{"train_examples": 50862, "depths": [2, 4, 4], "widths": [80, 160, 320], "init": "xavier_uniform", "residual_init": "none", "beta1": 0.9, "shampoo_beta": 0.95, "eps": 1e-08, "weight_decay": 0.04}
Rows from block 4 of a small rotation predictor, named by matrix and row number. Rows with one number belong to one neuron. Each number is 50 + 12 x the weight over its row's rms, rounded and kept within 0 to 99. All counts start at 0. After the name is the row's rms in percent of the matrix's.
After each neuron's rows are labels from the 100 images, of 14976, where the neuron reaches its highest value: "peak at" is the part of the image that holds the peak; "top examples" is what is common among them. Only what is clearly more common there than usual is listed. The data: regions of photos with short descriptions (Visual Genome). In brackets: how many of the 100.
# fc1: MLP up (model.blocks.4.mlp.fc1.weight, 640x160), inputs 0-159
# fc2: MLP down (model.blocks.4.mlp.fc2.weight, 160x640, transposed), outputs 0-159

fc1.87 101:55 65 50 36 58 69 66 72 54 38 63 40 64 51 74 56 49 59 37 55 39 47 54 61 56 73 41 33 72 48 53 66 47 56 42 64 34 31 36 46 37 53 36 42 22 40 52 50 45 32 30 43 58 46 49 44 53 34 33 55 58 52 37 59 41 48 68 64 58 39 46 33 57 72 64 55 30 42 44 55 67 23 33 37 53 46 25 47 49 32 49 51 57 38 41 62 58 48 39 32 57 58 57 44 39 41 46 56 58 38 31 75 56 52 50 61 56 46 40 62 49 54 48 47 34 38 54 10 69 38 61 39 63 61 30 38 33 57 68 56 54 55 36 53 54 43 56 65 67 47 52 52 52 53 39 42 67 41 46 43
fc2.87 116:50 53 57 57 51 54 42 37 65 43 47 54 30 29 33 29 81 28 58 39 52 32 46 64 27 35 28 56 57 47 48 50 61 49 50 42 55 48 46 45 33 66 44 40 55 48 33 46 46 52 54 38 59 54 64 63 61 44 51 44 45 65 49 82 54 37 31 48 51 40 46 46 49 43 51 51 39 42 12 60 45 85 52 33 57 38 28 56 48 77 47 61 61 52 39 59 52 54 69 56 55 63 52 37 41 49 49 37 42 43 57 50 57 46 33 45 63 54 64 56 62 58 24 61 51 72 60 67 46 31 43 59 48 41 47 26 46 69 39 51 46 25 55 35 53 37 39 58 58 38 42 53 42 61 50 58 48 46 54 24
peak at: bottom left (48)
top examples: text has "man" (26)

fc1.610 107:57 16 35 45 69 42 49 41 42 76 67 63 39 56 36 36 45 66 60 63 42 24 42 50 50 46 49 53 38 64 75 37 48 49 63 65 43 51 57 35 60 44 57 69 31 60 50 74 57 45 58 47 29 50 57 40 77 49 29 57 65 38 56 50 41 56 30 69 49 46 86 53 47 58 43 51 45 45 52 28 57 38 40 65 34 70 33 58 65 32 47 52 48 69 48 43 58 55 46 45 38 44 44 63 61 63 45 44 60 58 51 67 61 64 26 55 65 47 45 78 44 51 42 62 34 48 47 42 57 59 47 59 39 45 66 51 53 40 56 53 52 42 25 51 40 60 49 48 58 65 49 46 60 53 39 56 42 45 63 71
fc2.610 121:53 43 42 42 36 44 67 34 45 41 53 57 56 31 35 38 13 58 46 57 47 44 46 52 41 50 51 51 56 59 69 65 67 56 58 51 46 54 66 50 35 42 30 72 43 50 57 45 67 50 63 55 54 56 56 50 81 57 44 48 52 54 44 57 51 46 53 61 46 63 31 58 48 43 39 61 73 48 50 60 38 31 42 54 69 35 46 50 65 53 61 57 49 57 38 64 73 52 27 33 83 50 57 62 65 40 35 67 41 54 59 69 38 55 54 60 35 45 38 48 56 50 47 47 47 56 23 56 57 51 49 43 42 54 36 52 59 30 55 82 71 58 27 42 49 63 54 55 66 51 42 53 50 62 61 26 23 59 52 75
peak at: top right (48)
top examples: text has "sky" (43); text has "blue" (35)

fc1.394 091:56 15 45 56 35 38 45 51 46 58 64 57 46 47 47 37 53 61 58 64 34 32 28 58 52 50 50 28 54 59 56 74 41 40 72 71 54 38 54 43 60 55 21 55 45 52 24 61 54 52 56 58 33 49 41 55 65 62 45 20 34 53 50 51 46 58 39 42 39 21 60 57 48 51 38 56 36 33 46 39 68 58 34 55 57 46 50 62 54 21 54 42 38 57 46 56 47 35 35 36 26 58 55 55 57 49 47 60 25 53 43 68 44 46 35 55 37 33 46 61 56 53 46 61 42 59 45 47 31 47 36 45 48 58 52 45 56 52 46 69 57 55 38 49 25 55 35 49 76 57 64 68 55 48 65 52 31 63 60 29
fc2.394 087:43 55 67 47 31 41 56 43 37 44 42 69 52 27 15 41 41 57 57 28 49 40 50 26 55 67 48 39 49 56 77 39 35 36 59 42 52 47 59 48 42 46 33 42 54 48 33 46 61 41 57 36 37 45 55 59 50 44 64 51 53 49 54 34 48 37 38 68 61 69 39 46 47 45 29 57 58 36 33 55 51 42 32 65 44 46 56 65 62 55 54 65 48 54 55 53 57 43 50 43 75 51 64 67 59 48 58 50 64 55 35 56 52 34 55 51 53 58 69 34 67 43 46 16 39 56 44 45 62 36 68 49 45 52 46 65 48 47 57 76 65 49 30 52 35 68 34 61 71 40 29 49 49 41 46 37 31 71 46 79
peak at: top right (35)
top examples: text has "blue" (25)

fc1.520 102:47 54 53 30 47 60 51 55 45 78 52 69 36 34 39 41 53 50 46 48 44 54 52 52 56 19 45 64 53 41 72 44 68 56 70 74 48 61 70 42 37 59 80 53 49 60 53 63 75 53 59 44 47 49 81 32 46 54 37 52 71 53 56 39 30 42 38 48 30 72 52 49 49 62 51 37 63 57 50 51 42 49 47 54 43 72 63 68 46 58 39 54 35 74 59 65 67 60 44 66 33 49 46 69 63 64 44 54 46 44 36 54 47 34 40 39 58 54 65 56 41 70 49 79 47 41 60 56 46 43 56 49 50 55 41 58 55 60 39 21 51 62 66 53 46 71 62 54 63 39 34 55 56 74 50 45 56 44 43 46
fc2.520 099:53 27 45 53 34 44 58 63 60 47 54 71 44 60 55 47 63 64 33 73 24 49 47 47 33 33 50 43 64 72 43 48 62 58 59 51 48 58 46 62 68 62 52 67 46 48 63 48 55 45 60 75 43 56 45 38 68 78 61 67 36 41 52 61 58 33 49 49 47 27 41 72 45 56 37 47 59 63 53 37 41 44 58 50 46 33 46 51 46 42 55 43 56 36 38 44 62 50 39 42 44 30 48 46 53 41 69 35 49 76 69 49 48 51 46 62 54 39 64 50 33 31 50 35 44 63 44 72 16 45 59 23 48 48 59 43 58 42 45 76 58 62 29 66 44 59 61 56 44 48 60 66 32 30 42 42 36 55 61 60
peak at: centre (50)
top examples: text has "blue" (32); text has "sky" (30)

fc1.632 079:39 46 51 60 48 54 34 56 63 50 45 63 48 55 66 43 59 57 55 42 55 40 53 43 59 64 31 21 56 35 56 43 58 50 61 46 32 48 49 49 43 69 57 36 35 40 69 56 72 46 50 43 67 56 52 26 37 53 47 57 51 52 40 63 54 46 36 42 44 65 45 37 48 51 10 67 57 52 42 53 63 34 64 37 27 50 45 46 52 54 65 68 45 39 52 50 70 46 43 56 71 49 53 45 58 36 50 52 72 07 49 63 47 52 57 67 65 49 49 43 45 47 35 85 37 55 48 54 71 59 58 55 51 63 56 48 74 45 42 57 39 65 59 56 71 47 51 45 38 49 55 29 61 54 80 43 56 51 31 68
fc2.632 081:42 67 55 49 64 38 36 25 51 45 68 63 62 56 23 60 36 59 42 30 57 41 41 57 41 65 61 34 47 56 54 32 68 33 44 39 60 59 49 51 41 68 56 39 55 48 47 46 73 54 72 54 66 40 44 44 42 23 38 62 62 58 32 30 35 63 76 37 33 51 52 49 47 46 54 51 44 47 33 42 52 44 23 40 40 51 67 34 51 53 39 45 59 60 31 56 50 45 53 38 66 50 54 71 59 34 44 56 38 62 52 56 75 24 39 52 64 63 52 46 51 54 54 21 60 44 51 52 54 39 40 44 54 50 30 68 43 49 75 42 69 58 63 45 53 45 51 75 46 56 42 50 46 45 41 48 30 43 70 59
peak at: middle right (58)
top examples: text has "sky" (43); text has "blue" (37)

fc1.233 125:43 49 52 24 59 44 53 59 43 82 44 58 46 45 34 48 59 32 50 68 37 49 55 56 70 16 40 69 43 55 66 44 56 55 58 53 47 44 49 46 49 58 78 57 33 53 46 59 80 65 64 59 46 54 59 28 60 55 32 45 51 66 61 43 48 41 32 59 41 52 57 54 31 57 55 52 54 69 49 48 54 48 51 67 46 85 58 61 42 55 38 60 54 78 69 57 63 46 40 60 23 35 37 72 54 47 42 49 46 36 48 53 48 38 34 65 44 35 56 50 37 73 47 78 45 41 60 52 36 45 59 64 45 67 37 63 52 38 45 51 47 43 35 40 45 57 69 49 58 41 41 57 46 64 58 51 43 54 36 65
fc2.233 113:49 30 26 54 42 52 61 56 38 65 61 46 23 70 45 31 60 58 48 63 48 51 49 53 39 13 57 36 59 57 23 47 61 48 44 60 53 56 52 30 53 57 49 63 45 40 57 59 44 43 85 49 51 45 74 55 80 68 51 48 49 45 42 64 56 37 59 63 41 48 47 76 49 47 60 64 56 52 51 43 56 63 59 47 36 54 53 58 64 45 57 39 59 57 44 38 63 52 46 39 57 41 58 54 62 31 50 29 55 61 67 38 58 44 49 41 44 26 56 38 35 35 52 49 43 68 29 58 26 49 42 63 62 51 82 63 59 64 53 71 50 47 53 60 49 47 57 66 40 66 61 71 51 52 50 28 47 63 63 46
peak at: centre (44)
top examples: text has "plane" (31); text has "sky" (29)

fc1.141 111:70 50 46 35 64 64 61 42 41 50 47 61 43 58 46 46 61 61 39 42 47 56 62 54 36 37 62 51 39 75 56 50 65 64 47 42 48 43 69 40 44 65 89 60 49 44 59 47 70 60 49 70 44 61 54 37 60 46 34 54 64 42 37 45 51 37 43 58 40 60 50 57 33 73 57 62 71 50 63 58 47 48 28 63 34 70 58 63 41 41 55 60 35 98 68 59 53 64 52 65 41 34 54 53 56 55 39 59 39 41 52 49 59 34 51 49 61 48 70 61 31 76 47 53 44 31 63 51 36 62 58 48 50 62 58 41 52 58 27 30 38 59 33 46 26 44 48 40 65 51 49 61 39 44 48 48 64 51 55 50
fc2.141 103:69 32 46 44 46 49 66 65 32 58 54 68 47 37 37 38 56 59 40 54 34 42 57 60 63 26 40 51 60 80 41 39 38 57 57 53 48 42 66 55 64 34 57 60 37 62 54 38 49 48 69 69 50 61 53 48 69 61 47 38 34 40 66 57 52 29 44 55 59 43 60 52 59 52 37 42 36 78 57 48 50 70 50 48 49 39 35 20 63 40 41 37 51 52 52 42 72 55 37 43 47 37 45 58 45 33 53 70 49 64 62 42 51 49 50 30 57 34 48 46 58 55 36 46 44 65 23 66 28 36 57 29 61 49 48 63 51 44 54 77 69 51 48 50 61 61 50 55 62 46 34 69 41 33 73 57 61 57 67 38
peak at: centre (35)
top examples: text has "blue" (25)

fc1.398 110:63 51 47 45 56 53 47 43 32 53 50 63 32 31 30 42 55 47 48 54 29 61 74 50 38 42 42 70 45 60 74 47 50 50 46 75 65 70 53 39 61 34 70 62 38 50 37 49 40 66 56 72 32 42 68 44 70 48 44 50 60 49 53 46 43 35 44 67 55 63 57 50 39 76 47 59 61 49 63 45 49 40 37 78 56 59 51 56 60 46 45 41 52 95 67 56 54 59 46 58 53 38 46 71 41 27 31 49 35 44 45 59 52 47 48 41 67 39 49 66 42 67 27 68 42 35 41 54 32 47 60 44 59 48 39 63 58 42 49 35 32 45 37 38 31 63 47 45 71 55 38 54 41 46 53 59 52 54 53 40
fc2.398 099:61 35 50 47 57 35 52 48 47 52 48 44 58 55 30 50 48 62 39 75 35 41 29 44 33 35 40 41 55 80 45 41 69 47 58 43 48 52 62 65 38 49 44 56 56 40 48 50 68 14 69 67 48 60 59 59 64 61 48 54 31 33 50 39 28 40 48 67 51 45 46 68 49 36 51 42 52 45 57 34 43 57 51 46 50 44 53 38 58 60 49 50 57 40 39 72 57 58 48 38 62 41 53 48 68 23 61 58 53 64 65 36 43 50 41 37 61 24 52 37 37 64 47 50 48 66 32 47 49 18 44 30 30 47 47 55 38 32 43 80 63 51 54 38 73 53 61 44 42 39 27 59 47 39 72 46 35 52 51 46
peak at: centre (42)
top examples: text has "blue" (25)

fc1.23 103:49 60 52 58 67 48 63 39 42 41 66 21 56 35 63 57 68 53 76 52 42 53 40 57 39 45 40 39 69 27 59 62 42 67 64 65 76 32 40 39 57 37 41 60 54 38 50 22 42 55 33 33 26 32 36 48 52 67 51 44 59 40 51 52 47 48 42 64 60 49 47 46 46 47 49 60 39 41 42 42 53 47 44 34 32 24 48 37 51 44 66 30 61 64 48 42 38 55 69 53 48 59 66 51 46 52 52 59 41 50 66 73 48 47 53 43 41 42 47 30 54 58 42 43 57 45 36 76 58 49 44 41 42 44 53 45 51 70 65 42 77 50 45 71 40 53 39 80 65 51 32 54 29 75 51 53 49 49 57 37
fc2.23 096:44 47 75 40 52 43 37 40 61 44 40 44 49 64 49 46 63 34 40 55 49 44 33 59 27 58 71 43 50 64 60 65 60 41 49 24 47 56 56 39 37 67 54 73 50 63 31 54 53 44 29 58 42 60 45 44 46 55 47 88 21 40 42 49 38 58 67 64 36 60 58 53 73 51 59 69 61 70 49 25 40 48 48 53 49 49 55 62 20 46 46 46 45 53 48 49 41 53 53 45 67 46 55 52 57 32 54 34 38 47 34 47 63 24 59 42 64 41 59 46 57 21 54 47 75 54 66 62 61 39 37 43 73 45 22 43 42 56 44 54 47 60 44 39 54 43 53 48 37 41 36 41 56 47 59 52 59 63 50 68
peak at: centre (39)
top examples: text has "red" (27)

fc1.168 106:43 36 40 34 58 54 59 66 38 68 51 57 38 22 40 42 60 47 41 49 35 67 58 59 49 31 39 60 45 57 71 45 64 61 65 64 59 50 66 50 55 66 77 66 34 56 46 49 72 51 78 53 45 60 61 29 67 48 40 46 65 59 53 44 37 39 37 74 43 66 64 48 29 55 50 37 69 60 45 55 47 49 38 64 47 67 56 68 35 53 44 55 48 73 66 60 57 44 49 55 26 35 55 75 51 52 40 45 54 37 41 54 50 46 38 47 59 47 65 51 35 67 45 75 37 34 63 57 45 46 71 61 51 65 44 58 53 42 49 26 27 42 33 34 42 54 56 47 50 38 40 47 48 62 54 52 51 69 40 62
fc2.168 088:51 21 21 34 51 35 48 52 43 63 55 74 46 56 40 26 70 55 48 57 41 60 41 51 39 12 52 53 55 71 42 48 60 51 61 62 69 46 56 42 56 48 45 51 45 34 47 55 60 35 74 55 53 51 76 55 52 70 50 63 46 45 52 51 50 26 47 44 61 48 58 77 51 52 50 53 55 68 52 34 57 51 50 43 45 41 55 49 67 51 66 34 53 51 29 53 70 56 44 34 62 43 34 52 41 29 58 41 55 65 70 35 48 61 45 44 46 33 42 36 38 33 46 42 51 56 32 61 30 29 62 34 67 57 59 61 59 52 48 78 61 55 41 74 52 61 56 51 50 46 54 75 48 43 40 51 44 56 68 41
peak at: centre (51)
top examples: text has "sky" (31); text has "blue" (29); text has "plane" (25)