A small rotation predictor, trained from scratch.
Model: activation gelu_tanh, widths [80, 160, 320].
Rows from block 7, named by matrix and row number. Each number is 50 + 10 x the weight over its row's rms, rounded and kept within 0 to 99. All counts start at 0. After the name is the row's rms in percent of the matrix's.
# v: attention value (model.blocks.7.attn.v.weight, 160x320), inputs 160-319
v.58 085:50 29 49 50 41 52 75 64 70 46 53 63 54 52 45 56 44 48 36 56 49 53 59 36 46 52 54 66 49 66 67 48 39 50 58 54 63 28 50 59 42 34 43 38 36 44 46 54 60 36 54 44 72 49 57 50 39 46 35 54 52 41 47 57 36 47 38 47 50 42 50 40 56 52 59 37 44 46 27 45 65 54 70 36 47 63 43 54 59 41 44 37 77 51 46 58 60 40 55 29 53 53 53 48 30 35 54 39 51 63 73 56 55 37 42 50 35 40 47 39 44 64 45 46 36 54 33 62 43 43 51 56 45 54 54 50 59 24 55 45 65 47 44 43 41 51 60 58 54 53 46 40 47 49 60 53 54 40 53 60
v.59 104:51 60 53 46 38 42 58 52 45 48 69 55 56 69 27 56 65 53 36 47 41 64 45 44 38 34 60 47 36 60 45 44 24 53 51 63 32 50 51 54 41 47 44 54 68 52 53 62 74 38 52 35 65 44 52 43 39 43 47 45 53 50 52 35 54 53 35 56 47 60 51 57 41 44 51 65 66 52 50 42 47 54 48 50 32 72 33 66 39 51 39 43 63 51 55 69 55 37 55 49 48 43 55 54 50 45 61 40 36 52 70 63 61 47 55 64 47 46 32 33 52 46 56 61 48 49 42 52 36 32 58 52 40 42 46 60 43 32 53 54 48 38 34 43 38 54 44 64 44 73 49 38 39 50 57 50 53 37 59 43
v.60 130:57 44 43 66 53 62 34 53 46 50 40 44 37 33 58 43 56 48 62 52 64 38 40 43 57 60 58 46 65 47 47 53 67 38 60 39 53 59 33 60 42 49 51 46 34 55 53 42 46 53 54 44 39 47 53 64 53 55 53 38 59 55 51 44 73 48 48 40 47 45 43 60 71 64 60 41 40 57 54 70 48 51 45 67 38 50 61 40 51 43 48 60 37 43 53 43 48 54 35 62 53 48 56 45 47 32 51 51 52 48 39 29 40 44 36 49 52 66 55 65 44 46 36 28 57 31 63 53 58 65 55 57 60 58 46 65 48 36 33 43 53 48 45 56 69 52 57 45 62 35 50 53 55 50 44 46 44 60 30 50
v.61 132:54 51 44 47 46 46 46 61 52 49 63 56 41 41 44 46 48 38 47 38 41 68 49 42 65 23 54 65 49 43 53 48 46 55 56 50 59 30 76 63 54 42 65 45 58 46 33 51 69 28 53 55 45 43 50 47 34 34 37 56 52 47 67 49 42 52 54 60 48 43 40 54 49 36 37 61 38 57 56 42 47 61 60 52 55 64 36 57 63 55 30 42 73 57 39 46 69 45 59 44 50 57 41 58 53 49 54 57 26 62 75 69 55 48 50 46 47 52 47 45 39 60 51 64 41 36 44 50 33 54 44 54 39 53 48 61 54 55 44 58 56 47 44 44 47 66 57 55 60 62 53 46 50 60 55 78 46 47 40 48
v.62 103:45 61 36 39 59 46 48 43 37 51 31 61 43 33 60 44 62 53 54 55 41 67 54 48 53 46 56 53 56 53 44 56 45 68 52 41 35 54 63 50 42 61 38 50 56 51 41 40 44 25 50 50 43 52 38 51 45 43 29 65 46 62 47 42 57 58 37 63 57 56 48 64 65 34 26 67 49 45 48 35 58 32 66 44 52 52 49 51 72 46 31 42 32 56 38 24 66 40 36 44 48 45 62 34 57 41 41 50 29 42 68 45 52 52 59 51 51 54 55 59 45 59 46 61 51 46 67 49 52 65 42 58 46 55 40 51 44 57 60 55 48 42 39 47 69 54 52 49 46 56 51 61 51 71 54 43 43 51 55 57
v.63 083:38 34 50 53 68 48 51 43 49 40 51 53 61 51 66 60 48 68 58 50 47 44 52 35 43 70 59 73 55 54 54 57 54 38 48 63 60 35 46 49 48 42 56 43 30 47 48 42 63 61 56 42 51 63 49 51 39 59 64 47 48 49 39 40 54 53 41 40 55 49 41 50 34 44 64 68 50 55 45 54 48 39 67 51 41 56 67 48 43 51 68 47 35 62 46 49 50 41 57 42 47 52 56 47 28 46 46 58 45 44 42 67 39 56 49 40 27 31 51 66 41 45 51 43 38 74 39 47 59 49 31 51 55 58 51 38 55 32 43 43 45 46 69 48 46 40 54 48 51 40 59 54 61 48 38 31 58 43 69 50
v.64 114:53 31 45 67 45 44 35 68 44 50 52 47 61 49 46 37 55 45 54 54 52 42 48 70 69 50 59 52 44 39 36 36 59 39 48 54 63 61 37 62 48 51 48 54 45 53 45 49 48 65 59 48 47 51 35 35 66 62 33 51 57 57 49 49 58 45 49 42 39 45 60 60 46 65 54 52 44 45 45 61 43 50 37 54 43 52 48 41 39 41 74 65 42 36 66 63 31 54 41 49 52 49 65 52 44 65 63 36 65 44 32 40 43 57 44 56 58 60 46 49 54 36 53 53 28 48 64 50 47 40 41 57 48 75 57 53 46 44 36 55 62 42 51 57 55 55 52 67 62 49 39 47 73 55 47 52 44 61 50 56
v.65 092:38 49 59 50 74 37 43 42 57 52 59 57 67 65 53 45 62 52 45 54 38 43 43 57 50 58 45 57 50 55 38 52 45 42 50 60 51 42 61 48 57 41 49 56 66 48 65 50 74 58 52 64 55 71 30 41 52 45 48 46 48 43 45 54 46 34 47 67 41 53 50 55 12 44 48 47 61 42 53 48 43 62 28 47 26 43 48 51 56 50 58 56 43 39 35 45 33 53 38 50 54 49 52 50 46 92 59 35 38 52 52 44 69 55 46 55 56 48 36 45 74 48 39 45 52 56 46 63 37 44 33 41 56 54 48 34 44 45 68 59 40 48 55 48 39 35 58 66 34 67 51 69 48 47 41 44 55 49 57 46
v.66 104:49 58 44 35 41 52 54 24 62 43 48 56 40 51 55 61 54 70 60 61 42 47 40 48 45 64 58 50 59 59 45 65 44 44 48 55 46 64 48 36 39 54 49 48 48 52 47 50 44 35 60 49 55 54 69 75 46 51 36 56 50 38 34 56 54 54 66 24 57 53 41 42 54 65 63 67 63 56 55 35 47 32 36 41 63 49 53 55 46 72 31 54 38 42 66 52 49 42 46 51 56 48 45 36 32 40 41 44 53 55 53 55 31 57 47 55 43 52 40 36 35 49 56 59 70 34 35 36 47 72 77 42 54 33 39 42 44 40 38 45 47 38 47 48 53 27 43 33 36 41 61 54 48 55 54 44 28 33 60 47
v.67 129:61 43 53 51 31 58 39 63 64 46 61 39 48 53 52 49 52 51 48 44 56 55 64 33 65 44 54 54 58 41 57 54 59 44 51 64 67 51 50 44 60 37 53 56 44 54 39 43 54 35 63 54 47 38 64 67 30 40 34 59 45 52 44 47 54 44 56 24 64 48 34 42 52 43 65 53 47 50 50 55 45 52 46 46 50 53 56 51 46 48 47 48 49 50 60 65 50 60 54 51 52 51 55 38 37 25 54 37 62 60 60 69 35 39 47 45 54 44 57 38 28 51 54 50 43 38 48 62 46 56 59 48 44 57 53 39 73 47 24 36 39 48 44 68 38 47 59 66 53 48 55 50 44 57 63 59 44 51 47 51
v.68 099:59 48 37 52 37 53 32 37 35 55 52 49 39 43 49 46 66 48 58 38 57 47 56 64 54 34 46 42 53 50 39 55 62 58 40 37 61 59 51 62 51 55 48 50 35 36 42 53 53 39 52 46 19 46 50 59 66 56 41 52 42 48 68 58 53 57 59 44 38 63 52 46 66 55 46 66 44 60 57 57 71 42 46 56 64 40 40 43 49 38 41 50 53 55 50 50 64 44 36 53 50 59 46 60 60 48 42 56 42 63 61 37 48 69 54 50 55 61 54 66 32 64 35 52 53 24 44 33 48 50 48 41 37 55 35 59 45 40 43 72 57 65 48 59 68 52 60 51 58 39 54 43 51 63 55 52 53 58 58 60
v.69 120:60 40 46 63 31 47 50 53 48 49 65 42 44 61 32 57 64 44 56 51 65 66 45 58 53 39 59 58 56 47 48 58 55 28 47 56 69 63 24 59 56 27 51 44 44 34 45 50 59 30 59 51 58 38 69 50 52 64 30 52 38 63 57 49 68 49 54 33 38 57 53 56 63 55 56 60 42 51 41 50 56 55 42 52 58 56 51 46 37 48 41 43 49 46 72 75 44 44 50 37 41 48 68 46 21 37 58 28 51 66 55 51 41 54 39 58 58 58 46 64 32 57 45 51 46 34 70 46 28 46 61 51 45 68 54 53 58 44 34 37 54 39 34 50 48 57 56 63 68 41 45 37 54 44 62 54 47 46 64 51
v.70 085:48 58 41 44 73 40 52 42 44 57 49 46 45 28 64 63 39 51 46 40 49 54 38 43 57 37 40 55 40 37 57 58 65 60 54 49 33 51 46 53 48 58 48 43 55 41 57 41 37 43 49 53 32 50 51 55 36 57 48 58 46 75 65 51 54 41 47 50 39 49 42 41 58 42 41 52 30 60 60 52 31 56 55 62 58 41 47 57 43 48 43 56 59 57 38 45 61 51 52 54 48 52 56 43 48 44 28 49 35 41 30 55 45 38 65 51 58 25 52 79 41 49 50 38 56 52 57 69 58 68 46 38 42 42 52 66 44 44 47 61 42 65 60 56 64 45 65 42 50 43 53 60 52 67 35 58 52 64 44 45
v.71 083:65 60 29 47 62 60 27 48 36 52 52 42 67 56 45 49 48 46 64 43 54 48 47 64 54 47 51 42 45 44 34 27 56 63 41 39 56 48 57 50 53 46 42 60 29 57 37 45 59 54 47 24 48 41 51 51 69 40 59 49 58 47 38 24 48 67 48 49 20 64 60 60 60 51 39 53 60 40 57 57 54 50 46 60 52 48 31 55 56 72 56 44 53 52 46 56 52 43 57 55 51 44 57 52 68 54 55 47 46 54 45 58 48 48 44 76 42 61 42 56 48 49 54 56 45 36 57 36 51 46 51 60 45 55 55 51 63 66 35 72 55 44 47 26 52 64 50 48 50 39 47 30 53 43 52 49 70 49 37 52
v.72 097:27 50 60 46 65 51 49 61 39 46 42 62 47 37 55 38 43 49 36 52 53 57 52 57 55 43 50 66 45 35 54 62 49 50 41 52 79 30 75 57 46 68 63 48 63 46 34 53 59 47 44 56 47 50 43 40 47 41 43 65 56 58 55 59 27 53 36 56 59 43 52 43 41 36 43 51 34 53 53 38 42 47 63 48 42 47 40 51 51 42 49 37 52 65 31 47 65 39 51 35 57 59 49 54 37 54 42 66 54 51 55 60 33 50 52 31 40 31 49 54 60 50 66 46 43 63 53 60 60 60 43 53 39 55 51 59 53 51 57 51 53 59 73 42 50 46 63 55 55 47 71 58 54 65 48 76 45 45 57 63
v.73 126:36 35 58 59 52 58 39 70 37 50 47 48 50 49 29 36 53 47 41 59 56 51 55 59 70 51 47 52 48 51 36 47 59 42 56 56 56 54 24 57 42 47 40 53 40 44 60 37 59 66 45 43 43 45 43 41 70 48 49 39 54 59 41 34 46 42 57 57 50 27 65 60 52 56 46 32 55 45 40 59 37 45 58 57 55 55 60 42 51 36 74 44 40 49 60 58 38 61 41 37 47 56 61 50 46 57 54 44 59 51 46 40 45 55 49 45 48 61 58 56 68 38 44 55 43 67 68 62 49 44 52 69 44 71 62 59 53 41 59 31 56 37 69 42 41 59 44 56 69 41 46 39 64 57 53 46 49 62 52 65
v.74 102:50 39 59 61 37 75 67 60 45 50 60 39 31 44 50 56 41 55 54 51 52 56 54 57 45 59 47 55 51 61 74 38 57 46 59 47 41 40 30 46 48 37 50 48 31 61 55 34 56 37 50 45 50 42 57 70 43 65 52 32 46 44 46 49 50 58 50 40 70 53 23 49 54 38 54 41 53 50 33 58 49 45 48 40 63 60 64 55 50 56 46 46 42 42 67 61 40 44 47 43 27 43 55 48 44 25 64 33 66 75 45 49 42 42 38 52 30 58 55 52 38 57 56 40 64 59 48 40 50 65 54 51 55 53 49 51 66 39 36 33 48 36 37 48 50 71 46 48 54 38 53 53 55 58 69 46 48 52 29 46
v.75 084:33 46 49 59 30 42 57 42 46 62 40 55 57 51 38 37 67 46 56 43 37 40 58 59 50 47 42 51 53 62 47 56 58 49 56 67 68 52 43 40 57 39 46 53 48 50 62 55 51 43 43 72 50 64 39 54 49 58 46 49 48 46 56 48 42 34 57 63 56 53 43 46 39 46 67 43 55 57 57 32 64 52 33 52 55 48 55 48 59 53 25 42 52 47 59 47 50 59 36 43 56 46 53 56 67 58 54 54 40 69 58 40 47 65 58 65 74 42 48 48 43 59 35 52 73 33 41 41 62 52 51 33 51 55 54 19 27 63 73 60 62 40 57 45 39 41 54 76 37 67 53 30 50 49 55 51 58 50 52 77
v.76 094:47 45 54 39 43 58 64 50 51 58 37 42 66 61 42 56 61 56 46 64 32 48 59 41 39 62 54 30 39 60 47 43 49 51 53 54 35 60 32 52 46 33 46 53 53 55 61 48 69 51 46 45 71 58 46 39 61 68 59 53 39 45 36 39 56 51 38 58 58 59 68 59 58 57 48 58 69 52 41 42 38 58 45 36 39 67 52 43 20 45 62 59 48 61 63 41 27 57 57 35 48 36 59 60 53 50 54 50 60 51 55 44 51 61 51 52 61 47 53 48 67 28 55 59 53 57 54 35 47 38 69 48 52 56 53 48 34 55 65 54 57 62 47 24 38 66 41 60 32 61 36 43 50 29 39 40 53 34 62 61
v.77 104:48 49 51 57 40 46 72 64 52 50 45 53 59 51 41 52 40 42 37 55 40 49 39 43 51 41 52 47 43 37 75 53 45 59 48 40 47 25 67 51 62 53 69 48 61 58 56 63 37 51 53 61 53 46 55 45 39 40 40 51 52 53 51 57 44 60 50 48 70 53 58 33 48 49 55 59 40 43 59 40 32 64 51 60 48 69 54 59 56 53 45 29 75 67 38 71 59 48 59 49 61 53 39 53 57 53 55 60 49 62 50 60 59 49 65 32 69 44 50 45 45 50 54 66 46 53 24 54 55 50 42 49 48 31 51 51 52 52 50 41 31 72 51 62 41 37 57 55 49 63 53 52 36 54 86 58 51 54 58 35
v.78 134:47 47 62 61 49 69 60 51 46 57 41 52 35 55 22 41 47 51 46 51 49 34 42 55 65 52 49 54 31 59 38 41 56 50 34 40 45 51 53 45 37 57 44 44 47 49 60 59 43 65 41 62 55 63 51 30 56 56 63 60 52 68 61 38 59 59 48 68 49 53 59 56 52 54 52 44 44 45 56 43 39 39 48 51 66 44 55 53 55 66 67 39 45 64 50 55 62 40 31 43 53 46 54 67 57 54 43 53 42 49 35 50 64 55 49 51 51 56 65 62 60 68 48 69 62 64 52 43 46 52 41 57 37 39 53 58 53 49 79 54 52 47 56 59 54 53 39 44 66 42 48 51 63 47 57 36 49 56 52 53